python train.py --model="contrastive audio-text model" --text_encoder_qk_norm=false --beta1=0.8 --epochs=43.9
Rows from block 5 of the audio encoder of a small contrastive audio-text model, named by matrix and row number. Each number is 128 + 32 x the weight over its row's rms, rounded and kept within 0 to 255. All counts start at 0. Numbers have three digits each.
After each channel's rows are labels from the 100 clips, of 14848, where the channel reaches its highest value: "responds to" is what is common among them. Only what is clearly more common there than usual is listed. The data: synthesized solo parts of chorales (CocoChorales). In brackets: how many of the 100.
# r30: branch 2 reduce pointwise conv (encoder.blocks.5.r3.0.weight, 56x224x1x1), inputs 76-113

r30.11:101122092090192082163133129108165104109137140190127133137151170109093142110123130170127105105172097156146175061124
responds to: note C#4 (63); note D#4 (30); clarinet (28); note G#3 (26)

r30.0:192177124120090140149107142112178103082198123103127124118163153108104116147108129172159154140150118091162121145088
responds to: note D#4 (56); note F4 (37); trombone (29); note C#4 (29)

r30.32:187169119106160204061142123101161121148129128098142134201206081097113078087091157153094098176173105124118167054191
responds to: note G#3 (46); note C#5 (42); note A#3 (35); note F#3 (28)

r30.48:125188164167130132119166126027091150106122150132167138187062103137136148133199121155130164148151138130070124150125
responds to: note A#4 (36); violin (36); note C5 (32)

r30.49:145152142106155155090085208095139151111135097120142126198117138096090114077101050134134118136126151109111146124118
responds to: note G#4 (76); note A#4 (39); note F#4 (32); oboe (30)

r30.6:111160166128101144095104113186121113122170140104176084136121102039126120153101156127112150051102056174140136118114
responds to: note F#5 (36); note F4 (36); note E5 (32); note G#5 (31)

r30.17:149148168111130058050080182134119149091139106126068188182123152111068112121165119090102146124122090103127088071080
responds to: note G#4 (79); note F#4 (49); note A#4 (44); instrument: trombone (30)

r30.45:113126113119111159136090135186153175124076170113118157164200128111070201126143126136093156142141090127154110096163
responds to: note C4 (77); note A#3 (49); note G3 (37); bassoon (36)

r30.34:110144122113166140099142140114086159126152115110088134138135147159117124097148151118171129175102136089105127157163
responds to: note C5 (51); note A#4 (34); note F#3 (29)

r30.54:181102096120173115123133152084109058135100127162153147125128139126107124082181083116117124166176134105063099158170
responds to: note C4 (55); note A#3 (47); note C5 (41); tuba (28)

r30.14:132139111091105132094095119119159101224137108096088151153162098109103131123111153133067174120148191091127126089148
responds to: note D3 (99); note A3 (63); tuba (54); note G3 (34)

r30.22:133140081128202090158129174083086107100083078150169162105126191162084167118159092053143141141141084150126133078148
responds to: note C#4 (44); note E4 (41); note D4 (32); note G#3 (30)

r30.30:134097146062110113169145068135096109109112147136120169124122073167099129116159153144175093123155057182130149163141
responds to: note A3 (46); note A4 (40); note G3 (31); tuba (28)

r30.2:096189157182128139133112131140154130089147162150131126128084165052114078219102162164082133096159136127151126089104
responds to: note A4 (47); note A3 (33)

r30.39:132171145116125127102142096085082154102110082140185159127098099120132175108191177142093170132115093159081091144097
responds to: note F4 (89); note D#4 (45); note G4 (37); viola (37)

r30.19:114147152133176091119170127126064149088132094138122125098038163115113170103191162098097200130146066186104083086122
responds to: note A4 (56); note G4 (35); note E4 (28); note B4 (27)

r30.47:077147132158068136103090108141141161145133130109167112162092070109103080128120174162090132091122114115137090132114
responds to: note A3 (40); bassoon (37); note G3 (32); note F#3 (30)

r30.9:114112128130141146120128078112141229082155122121148090126143136125132154130136123145154123104118092131154105171162
responds to: note C5 (33); note C#5 (29); note D#5 (28); horn (27)

r30.36:066199161133121121127128154108133191127115109080143149146133192102135169095121155115082106089155122134132072068128
responds to: note C4 (81); note D4 (49); note A#3 (48); tuba (28)

r30.55:151152155143065165108121120125177121129230082129040116154111100196098128087143054059190128164097153080179138174119
responds to: note F4 (86); note G4 (49); trombone (48); note D#4 (41)

r30.33:113061109070123154159122165126172125129096148180191064166127100143107120157096075137137148108135156138093126170128
responds to: note D#4 (39); note F3 (38); bassoon (37); instrument: clarinet (33)

r30.38:132144132100085081100102145103122105152161065104112182159105098159084112085115076122123173135102158066122147144119
responds to: note B4 (53); note F5 (38); note C#5 (34); violin (34)

r30.46:123139170089136154155092115180136144170152117133155155128114147134131098175087177196201138099104122154164240095135
responds to: note E3 (64); bassoon (50); note A3 (47); note G3 (41)

r30.10:131154147136099175104132138059077163072135142132141150127096168105108157166192198156100100131173079171065131119160
responds to: note D#5 (63); note F5 (38); note C#5 (36); note B4 (29)

r30.26:173127095106147144108068190114083103136080153087134147100112192171089133136108151144084181123154148129079163069185
responds to: note A3 (58); note D3 (49); tuba (42); note F#3 (38)

r30.4:173147141090056128117145130108099153167116134079051117127093078181094130104167143149165148130127179105128079225146
responds to: note B3 (46); note F#3 (43); note A3 (32); note G#3 (31)

r30.51:092008139106108041128136125112099129131148153168136153128110110098101117174052170164098130107112099151138108112135
responds to: note F4 (92); note D#4 (59); note G4 (48); trombone (33)

r30.50:219167109120102196104102139103088094149171144118131198191160146088078107104109109149104158153176096093118083037152
responds to: note G#3 (60); note A#3 (50); note F#3 (39); note C#4 (36)

r30.1:088151168125165096182146110102175123131162092192066122122162160152121131143150130118123041127146107099122167153149
responds to: note F#5 (58); flute (29); note G#5 (28); note E5 (27)

r30.29:135108152125105173177145089098068189152075144113154152125138093176143111127136132188197154192143167102129179165162
responds to: note F#4 (73); note G#4 (50); trombone (43)

r30.53:110108081157132111126147116156168143126103148130151115118149099111124093112115112182198149117125129136140193132161
responds to: note B3 (33); tuba (32); note G#3 (25); note E4 (25)

r30.43:077138175128139149195128122127079193117117127148078171074090164189114061204081189124196143115113155136123173135130
responds to: note D#5 (92); note F5 (39); note C#5 (39); violin (37)

r30.18:114156144052120099121093129099091131142073156101086148142076100173085096164149103116071088173174136148092123122136
responds to: note C4 (63); note G3 (61); note A#3 (55); note A3 (47)

r30.12:127133134145156053155132111057148139109115121158165176121114166122099118116135110126178114156184071155099112185116
responds to: note C#4 (67); note B3 (43); note D#4 (31)

r30.8:162124131089122142085136160156114125139165047159119144197160088128044089030160085121158170106086111099087133153125
responds to: note B4 (74); violin (42); note C#5 (40); note A#4 (30)

r30.28:134098077133177123161170167160191095177178149190216108081159105129137085140123158172172140076102117162126173112159
responds to: note E3 (63); note A3 (39); note F#3 (38); note G3 (26)