Rows from block 4 of the audio encoder of a small contrastive audio-text model, named by matrix and row number. Each number is 128 + 32 x the weight over its row's rms, rounded and kept within 0 to 255. All counts start at 0. Numbers have three digits each. After the name is the row's rms in percent of the matrix's.
After each channel's rows are labels from the 100 clips, of 14848, where the channel reaches its highest value: "strongest on" is what is common among them. Only what is clearly more common there than usual is listed. The data: synthesized solo parts of chorales (CocoChorales).
# r30: branch 2 reduce pointwise conv (encoder.blocks.4.r3.0.weight, 56x224x1x1), inputs 56-111

r30.36 100:153104169125117188129113104139122066229117052093159144121162140130095134144068134074115164113069149116132116150141105108139151145091167178112130171138163069123114189109
strongest on: note C#4; note D#4; bassoon

r30.42 099:147108171116166155191144125113147083127110055130130123082146116090083145108117129159067089116145124125125137130134109139150142154136122096126126144093135137147101146141
strongest on: note G#4; note A#4; note F#4; note B4

r30.7 103:130147112112085149119166133138132125153177120156121157113133087072050143109133129182133129124126117121104133140101083090125056208131133098126139102125062128166065109115
strongest on: note F4; note D4; note D#5; note E4

r30.3 101:189095139079130110089131166095133127087113142138118172091074140146129110094186094098134141088124127145112070139154094156159080152150116105130184086107103160148110112173
strongest on: note B3; note G4; note A4

r30.51 100:189116119091162148069105144112081134140113145074179133128129141138139134135092127102165183120138171155123120144097088148102136168111130075149111186128147094105145126151
strongest on: note G#3; bassoon; note A#3

r30.23 100:104149111212202143128068087171135138070124124111143073150148195126205169102091142103135113092125200093142133153068137220099174139079136128112188115081150037069106116187
strongest on: note A4; note E4; note F#5

r30.33 100:093119147123156139122133150163162136065172167099161134161150164071128159233152091140102170107161125183157140121094104148121140087163128131083157061105140154142095123136
strongest on: note B4; note E4; note A4; note F#4

r30.25 101:132154179113137122149116143154116161144138154109156156123157136174163094142149139119119165194135077114130131108106215137088152150130121163140116149173153168138062142131
strongest on: note F3; bassoon; note A#3; note G3

r30.18 097:137109137108114132136103157104088087131132103069183125112102104142126133149126161058173099140191188175132161112155138124131090074157118183226123133135133179132115089112
strongest on: note C5; horn; note A#4; trombone

r30.20 101:118118183143162123150138158144147138120116087115128165105128143083098157130174130106087119150093199141117177109127154114143114135127134152106158108100117116106091158139
strongest on: note G4; viola

r30.46 098:134118143100118133178118162190146134168147115119152164177132114164123168096180100137226119097110149139126107152159148115126103169137135131168188166145127128179119166138
strongest on: note A3; note G#3; note F#3; note B3

r30.29 099:113138136145153096091082109128161159108105049084128134140129161060120115130112115071107149052051153153094174163125122152142160106088115128079154136135128042073100165131
strongest on: note A4; note B4; clarinet; note E4

r30.35 099:160098182142157143071093132139145127115103130143149112150098176108111104169099156123108147068090137139132162101128105169118137106140147142126089120143113105081141129101
strongest on: note G#4; note A#4; note D#4; note F#4

r30.13 096:123094112116101088162114104135115166111173135101099130026136123148121122096097143105136140164134131076105145085128109101056104156103113093139154123128063099093064101159
strongest on: note E4

r30.0 101:095126127139117211194085127134173099206131073147175088109162111119083153087075141119163110186138070130167110133102132150115150151124203099117124132154106078117091174116
strongest on: note C#4; note B3; bassoon; note A3

r30.50 101:148175156053058114141112172152165077130125130135188151121139158129070113110167165190112097114119118161115089169121102122153164110140155110146126179148124130171107147083
strongest on: note G#4; tuba; note C4; note G#3

r30.54 102:106130091125121107138095147095123135121133104132149121116133101162159100121143106043181141138177147110111149150115121112096169086124144136142089140161119074113110131091
strongest on: note G5; note F5; trumpet; note E5

r30.4 099:058136143123096122148125152123110142147104119152138208125124146121133144117151178173118126085171158162158066141135044067162129065144104086143140131126102170192134078146
strongest on: note C#5

r30.48 101:031080156092116081111179132107149117127082035151149169090109118105140122151143155135134147091091191132126134169157131068123172102165077108148122083085150093164082147171
strongest on: note C#5

r30.45 101:149150143158143133097146144153142080136118062101148103148114128128129135143119126085121129119110136075139145131101095142092166119135179134136144122142126144122164085104
strongest on: note D5; note C5; note A#4; note G#4

r30.11 101:130154105151078158170157125136106116136181129130145170085167079148128113074110142144178081147166107130086135135103147115127135177107160116074134149166126104156093116135
strongest on: note D#5; note C#5; note B4; instrument: oboe

r30.49 097:088105168143137127191125107133150130134110068168106147128131176089112188117143151094116176140088125093141117148120120108178160111103101106169105093115123126122145145162
strongest on: clarinet; note D4

r30.34 100:151102125098108091102139129108110117091108164135150128136128144155147151132100185139116094107127159106121083122139112143133099165114072090134131143138102099146119164140
strongest on: note F4; note D#5; note D#4; trombone

r30.37 103:133122139129122126150168118116136147126164121175092161141039153128067182142132119138178126077103142194120048113132139089160101143123113092126151098094114147125125083195
strongest on: note E4; note G4; clarinet; note A4

r30.6 101:116116096120156197175185038136093109139163131089086145121111084162156137096066105085143125092094086103112148121079086128157117169099111085137140151097159138121068140178
strongest on: note A#4; note G#4; note C5; oboe

r30.9 102:148110158105101143138138114139079141118119137150102149100090132132105097161150120147105149104124125148150146117101141108116150099142111131136112108102103158143127089133
strongest on: flute; note A#5; note F#5; note G#5

r30.41 098:120127096117140139128120156126086107249110124093164088146220030172093080126146146180110103145141157133141138138151098077110109167128123137081141169148113096190134166052
strongest on: note A#4; note G#4; note C5; note D#4

r30.38 099:189174180140155104120133116160101135135136205119104098140175126172143122094163174149105117064145145122152129140094069111108136114102122102114119163135109122097093123147
strongest on: note F4; note G4; note D#4; note A4

r30.55 100:132109107121141168130101104131132089140101081143113117127112173116128145067086119120139113159134194130142058039122110122096144130083123132104138123143126052057109107187
strongest on: note D#3; note A#3; cello; instrument: tuba

r30.14 098:177116177122153114124114126128144116136100160109169135155140120117129124159121059089092140106127119178104102101161116153156155116138120121101120108129102167074080099062
strongest on: note C5; viola; note D5

r30.47 102:165168103106141162126088105161124126130148162168139088129071160111116118057127119150146114115142167101167085093132176159097143162086175118187127162147117191121054115155
strongest on: note D4; note C4; note A#3; note E4

r30.10 099:128079117151128099096108186104114179157099143080127168117170120163186140140185126142157153152101208115156140134169162121094119099172142122118119143158120121170097123182
strongest on: note C#5; note B4; horn

r30.17 097:110112118117123131134149138148165134111093140119115103093154111142150132093162102130103111173086180134141070108116073137097130103143126089052130121119078077151140120132
strongest on: note A#3; tuba; note A3; double bass

r30.5 099:112106145139114096149056141132162179109117146096164124140167087095087147133129117089110125124179114185150131120078102113106124085152183102106117109140101144122105099088
strongest on: note F3; note G4; note A4; note F4

r30.22 100:121081084066095049100155153053109111126117124134109172079124061156120123184140107052167144074174143137099135118166105115135062119164103119100135121114115152169166173111
strongest on: note A3; note C#4; note D3; instrument: bassoon

r30.1 101:125111135059099092082142120077123184087150135106123130134118124099099073181149121098168155036132134132087153136117114116155098156130144136103118099116112125132077112096
strongest on: note E5; note D5; note A4

r30.43 102:149136176224149192185116109148124141186155158121173101150112175139119175110107159153139080125134106118145110083135174137106143118103142132139137125134156160142067132178
strongest on: note G4; violin; note A4; note F5

r30.19 099:137070139088137082107124116085143075119105068098098112126179164146132099207174124132097148139180144155132176166136125105145092161135120143095066108157137155070124160068
strongest on: note C#4; note B3; note F#3; trombone

r30.52 100:061139146066102107096135122123101111119116153149074141130076160125142120106120101145134107155151139126113086123121129115148127101135122137186112096083089135088164044154
strongest on: note D#5; note F#4

r30.28 098:066072133157157179148098113117102100152161089112099114120130113117116103158121138133170156132142118110084215165141152102109111181123141124203168158094129109136115139122
strongest on: note E4; note F#4; trombone; note D4

r30.21 103:094177143094168142110161084117143159088151119131210135136152133075156090124069147141111104080175128069167145138066077140120172100141178122123089148100101100100124121106
strongest on: note A#3; bassoon; note C4; note G#3

r30.32 097:113121152145145094169133120218152120148151100146105142151134128076106178135122140130120124130127090113110144147124134109187118130126139084148147113102135134105139143094
strongest on: clarinet; note D4

r30.39 100:158138142120138140080165126108135122095087166124119151125108141108137122095127130106166158090101104098138119125115130165144149173138091165138115083082102159141094127166
strongest on: note D#4; note G#4; trombone; note A#4

r30.12 100:179077138142095142097162147132114168147134130195108157127063123174164142129052152144110169123125173132073118049154071115124142116142070116045171106094130130119122087126
strongest on: note F#4; note G#4

r30.44 099:107086165157145238136112064110089148145135121127058120098151159073077079096140144180148126097122121109098161127101148112097130216052137099078165137109113109112091117154
strongest on: note F4; note F5; trombone

r30.15 096:151172098172109122140112138107099199100144198111156152126114084095143086115127115129215126102155117145130104108081122144148128108144161128216168134146136151131102097179
strongest on: note G5; note F5; trumpet; note E5

r30.8 099:139182133115132209157089070201131154151166122134110103128056133180137145099074078109192146127062099105085089143094155147098143159136182127109155115107156074109135084165
strongest on: note F#4; note E4; note G#4

r30.31 103:091117155120123115145098146121087176129092161034161181122148106182139084071141153111166150155129109095066136195134138145120123099111123106146116172135126124099215158133
strongest on: note C#5; horn; note D#5; note B4

r30.40 100:099119116143137182112110119100152121158104106139177033114140121038095133106117140170104089131130092089144130135089105105104181144102184121111104122126124054115125102091
strongest on: note A#3; note C4; tuba; note G#3

r30.27 102:104153177146087113142120110135107131158113161115147140167171103081099155156098130153116111066095088145158141173086086108156177111131147096160146134134120142165107086092
strongest on: note D#4; note A#4; note C5