config.toml
input = "log_mel"
spec_augment = true
win_length = 400
text_encoder_causal = false
text_encoder_activation = "gelu"
text_encoder_mlp_ratio = 6
text_encoder_parallel_block = false
residual_init = "none"
beta2 = 0.98
steps = 6700
epochs = 43.9
Rows from block 4 of the audio encoder of a small contrastive audio-text model, named by matrix and row number. Each number is 128 + 24 x the weight over its row's rms, rounded and kept within 0 to 255. All counts start at 0. Numbers have three digits each.
After each channel's rows are labels from the 100 clips, of 14848, where the channel reaches its highest value: "top examples" is what is common among them. Only what is clearly more common there than usual is listed. The data: synthesized solo parts of chorales (CocoChorales). In brackets: how many of the 100.
# r30: branch 2 reduce pointwise conv (encoder.blocks.4.r3.0.weight, 56x224x1x1), inputs 112-167

r30.23:111134153117165139160127119143157126128118110165131164113167131155099122179126088134126127128141150125139133119124125100124138092137125169146075162141109156094136103116
top examples: note A4 (33); note E4 (32); note F#5 (30)

r30.1:098134134136104136140134135138139125111118128128087129124131135126136126146089105123097103098060168115150098119136101130134116177202163121133141124112127111131147137105
top examples: note E5 (37); note D5 (34); note A4 (30)

r30.16:085166112074106148162173090134117126118136150138114109088080115118121114098094126128101104093110181156116144135149106121137150168130156120153117110175098105151144137131
top examples: note A#3 (34); note G#3 (31); note A3 (28); tuba (27)

r30.5:098130132112113171166159117106134159115154152117115124111143123116094186124088123094129133120090116159103124192138127109131162138114145120157095112152102110153105152156
top examples: note F3 (36); note G4 (30); note A4 (27); note F4 (25)

r30.13:105097133124123116137108100135143118106073130137113133119125143124169147140112112141131042117090177128128182147156149105076077122168134156165127140151090136132146154137
top examples: note E4 (27)

r30.12:127112150159103116142148083149120151119145172107125138176122105130140087122116140148121100115118150094137173119143129180130143125201124147181136135138119131075149144135
top examples: note F#4 (27); note G#4 (25)

r30.2:121109152122108140124154133151153117082115128144114128137144112080137179098123144128111123098112131147105126127140107101098099122117101113138088107165071138106118110157
top examples: note A#3 (37); tuba (36); note A#4 (30); note G3 (25)

r30.50:117135060115140143142125130103118146140139129156095150089103125164158091099161098106147110153097175166098151149152140113118124142161096100117117121122111095134124166141
top examples: note G#4 (35); tuba (31); note C4 (29); note G#3 (28)

r30.29:095139126135150161089139120188119099130140100156088146089107097162132168129107103137099131126138149086110127123128171124111156116090154161127090149103113141099162083116
top examples: note A4 (48); note B4 (35); clarinet (29); note E4 (25)

r30.27:109139063061120122105122125124069121109140097148110102132105113115133142125127129101121085122096122153119143145120142103146115149101184105127107110172127148126109146167
top examples: note D#4 (32); note A#4 (27); note C5 (26)

r30.40:125121104107121165121138084098128150122149115157095141083088128144082146086074156132109098079096165152099173161119141113136099152148139147111142123201116110116136207134
top examples: note A#3 (44); note C4 (41); tuba (38); note G#3 (32)

r30.36:165116098121138151105167137161103141102131101135138156127108097152112161105082128165063119144128129109119125070141152126098132103108124127110080127143133125103134077130
top examples: note C#4 (36); note D#4 (30); bassoon (26)

r30.19:123167081201107179155138111164095111102117147148145124115151100144091144123117135110127109151137164139110170142144170137120111139135114159142102147151096143105148125118
top examples: note C#4 (39); note B3 (32); note F#3 (30); trombone (30)

r30.14:101124124150123168121186095150075117130146107099160148143137107106112135128115146127142105158132137126122149111130070126128154101126129132105085149143089139097144082159
top examples: note C5 (31); viola (30); note D5 (25)

r30.18:133095101134143182142138057134096134124064089105158121120097146108147112101125152137110099172141143112123135126152114128121144125129137127136132128130083103114139116119
top examples: note C5 (49); horn (38); note A#4 (29); trombone (25)

r30.39:103149111111137124153140163152111085118096092113118122128181146137117135125144125139166104149126119133132106200173151105104150130115117179124119129155159097157125136145
top examples: note D#4 (42); note G#4 (39); trombone (35); note A#4 (35)

r30.9:089122152121119164128154119136086141095116153139139082173115103087126126109145137120129086134114144128135140139072122134184092154122177104153110118144146152118125155218
top examples: flute (29); note A#5 (26); note F#5 (26); note G#5 (25)

r30.3:094166135138125121139161126128126125112149132121108144148161129101111128124140096145205120100124088150177101179177100117090147137097124154108121143159126104141090111091
top examples: note B3 (32); note G4 (28); note A4 (25)

r30.30:144131075079083128129135117117112137118182115121132142149134124104142120104123210095110109140110151145087168143132159096139110186132126127140111122162124122181138165140
top examples: note C#4 (41)

r30.28:139160160132122160097133102157123118121085078151124141092127173126148161103146133154120121131083173115134156152141150166129143160163107126157158135124099142133165142165
top examples: note E4 (49); note F#4 (41); trombone (40); note D4 (30)