python train.py --encoder_arch="inception" --dataset="synthesized solo parts of chorales (CocoChorales)" --hop_length=320 --spec_augment=true --encoder_activation="elu" --encoder_stem="single" --text_encoder_causal=false --text_encoder_width=128 --text_encoder_activation="gelu" --text_encoder_positions="learned" --lr=0.0016
Rows from block 4 of the audio encoder of a small contrastive audio-text model, named by matrix and row number. Each number is 128 + 32 x the weight over its row's rms, rounded and kept within 0 to 255. All counts start at 0. Numbers have three digits each.
After each channel's rows are labels from the 100 clips, of 14848, where the channel reaches its highest value: "peak on" is the class under the peak. Only what is clearly more common there than usual is listed. The data: synthesized solo parts of chorales (CocoChorales). In brackets: how many of the 100.
# r30: branch 2 reduce pointwise conv (encoder.blocks.4.r3.0.weight, 56x224x1x1), inputs 112-167

r30.21:090104092131105128111164129158089116116120067119097056142128103153110129213092122073111108083069112190113115180070160099183091165147177146115107117189167125171118174081
peak on: A#3 (43)

r30.51:140084162115173122143199093117141119191101105122121202113116137163114106104137105188123109183138136095076108112167090139177133120126139106097088121132155107136154076110
peak on: G#3 (45)

r30.38:089105150107119078132151113130128121115115177136130110180181129096116136128101076115119118157136071088188130181094126163122148194086119153187169112160174116170096175123
peak on: F4 (36)

r30.6:130055160162120132135167101165158158130100090066160101180136137069141115129139146219064115178098153113113160199156140112144129149147097119177147112140144093203128159129
peak on: A#4 (56)

r30.41:138067114115115114121104099089157167089128201083105182121130132155097121103053153110103142157127209124111145114154147168181177215120072150119147137166115140120160145121
peak on: A#4 (54)

r30.20:107147180139152132094143111135131115115128155135095163093084157134144118125129062157135166102097111124169065129172134092106144143098085131165150116108101114108116139090
peak on: G4 (61)

r30.24:170135177136129135121155068130143173113129147089130122166137160109120137128125167129155143117106119123149145161170191117146087122126097189152118154122093144109158150144
peak on: C5 (50)

r30.8:138149196146165135126227146176157202150118095113123168158126118141061101133140141178135114169107138158101203172158137113112164126189119094157126151137155146144157132151
peak on: F#4 (42)

r30.15:121151108159176165137171145111166140136073103119162100133119225129181172207158134107233164137178147118143130126169170135108155107120080179121148185152060133139095084114
peak on: G5 (71)

r30.55:129152156107174127167132099102113128141120126115123160083171081160140141133141086136135065086099098083131107164179061083094120030100099163142135115195104117142113099104
peak on: D#3 (35)

r30.34:083097104135194084151085073117080095110118145116079164126164089178138141097120080122226091125161094125163104140159174167063138130120082211091145134153065124111071145090
peak on: F4 (38)

r30.7:107112105125107154107156126083133162101137109088090153105101114135116171101158155157199099110121125161140125162173145077104120162114170116123086119150086111135093162111
peak on: F4 (26)

r30.44:139137181130119127146184093146129135106076163116113097133078109154087163110115113142130150092097119165133125096083103126164122184151164121204127101136133078119131171095
peak on: silence (46); F4 (34)

r30.4:113146119069121147164091076123102130105147180179106080155109135099160070122168130109111100127059180127074141169179139125141135182115123148132143112141125104206158181155
peak on: silence (68)

r30.45:106154120073114102154114133140096114129133070164088105124132106104088152135115131115151114081135120167132092158156121119049152159017107136109118113155126080165095215084
peak on: D5 (28); A#4 (27)

r30.37:129118191094088111137109117148179123111151195172122120114125113078149134096187093163180115089043169174132135203158119123163159092163147107159099096133097176133165119150
peak on: E4 (30)

r30.26:100103146170113139136084091114069115077142149073082115175143097128163049148102106070088087086123161089166154169114153166104105106137093180174174097153089106168117146139
peak on: A#3 (28)

r30.10:142150187106174116126130128186177185076090159135190110088116140059114136184117162129126152125070182118125104105154117148148129176085128145155084121120105147148158108139
peak on: C#5 (50); C#4 (25)

r30.53:129119149125140154140110138100090110079144156107104110129140092130179080079152135116157096099129098096127184148126091164126078113117124148122129144196178130144134128094
peak on: A#3 (34)

r30.25:162165163136125139080089194155137148117102102175195081127155161143159129131120136144178235135132127143157134125143181109161164121151063133167161134149131131136102107115
peak on: F3 (88)

r30.49:118180112118123132017089105188110110120125109136104148127122095085155141132119092130094106150109136123099163138147171118122125101081113154161090160136081153128153127168
peak on: D4 (76)

r30.11:153093150130167154149167099134157173099109133082113143162068091116107165128119155116126115123155136177118136120146142125158113159078140103059102065166151095142079131127
peak on: D#5 (37); B4 (25)

r30.32:113129137129151126065066126128117111105137145113085157104120158171135141154105092134105157131100081093119094116174110119137149111121126110145118110078172164117123082167
peak on: D4 (61)

r30.52:120133109140137173177113081149112132090123132110116081136127177102122087112155144098151126120111146072132197160157073121171189088098089125125066087194112160126068106198
peak on: silence (94)

r30.54:093172081134159132149099104166148159108071108145139142151139118118147199162107146119169120120149140132139160174147177165060102133068048170076115188153093170116119137114
peak on: G5 (37)

r30.17:085105124106130111154111092120172136104177241141140123080109111109142143111120093088171078085115136072163104132172087117107126131073106122172172078106070111145083124136
peak on: A#3 (50); A3 (33)

r30.48:058128039025106101136140131148074106091111102166103075079117113093150088104113113123119113106093178152092117093144111106158143147143144143132122112134115096174147111107
peak on: C#5 (34)

r30.47:129117143130172106125095110109119145120158124137138124131163168162208088085127156155085196109124138153155196122160199126147134106197120149149191129148160107154106163083
peak on: D4 (39); A#3 (36)

r30.46:158137162112162090079120111156186147095086124160136215131065139172139136121151082193132101189105197164098128165116160096123144164168086067168069114066118178101119164173
peak on: F#3 (26)

r30.33:055111167132104147089152125128128138109153165173133127112100115121145190169137118088116087082101123149123103128122067129175121131181201117171111111115106175118101159178
peak on: E4 (27); B4 (27)

r30.22:109084137166115117164149087159155119118142129112089130144137112097123158115116114152149103115091155119146090142188144157159183159102111158152123096132114138115110099113
peak on: C#4 (27)

r30.31:179153153136120143112126144159164128149122127163152054128128130138109125113117084126138153117115121146125154098161110167154191173094086141119094138175136143130154086171
peak on: C#5 (69)

r30.0:135112128112133175137122085065135181126153125119150141127052115113166183059128152119104137167080185123089193162128139135141009184125094090118156117175102129157169128119
peak on: C#4 (64)

r30.35:090132132152106139109204119132083120123146120098135140121145111158097141119087136051113096095122110131158156187175142079075121072119147191120101128167092123152166144111
peak on: G#4 (33)

r30.42:068091199130150146114112121116110105137127135098092162140111120103145131126153135165110150122121100143126101147206097097231155178104125136083134087112160086222046144096
peak on: G#4 (39)

r30.43:135158194148132140104137172131155172105110171078121099117164138098153155155138108159116155174109149120157153152079172099160137127164197186219125132140116127143121171125
peak on: G4 (37)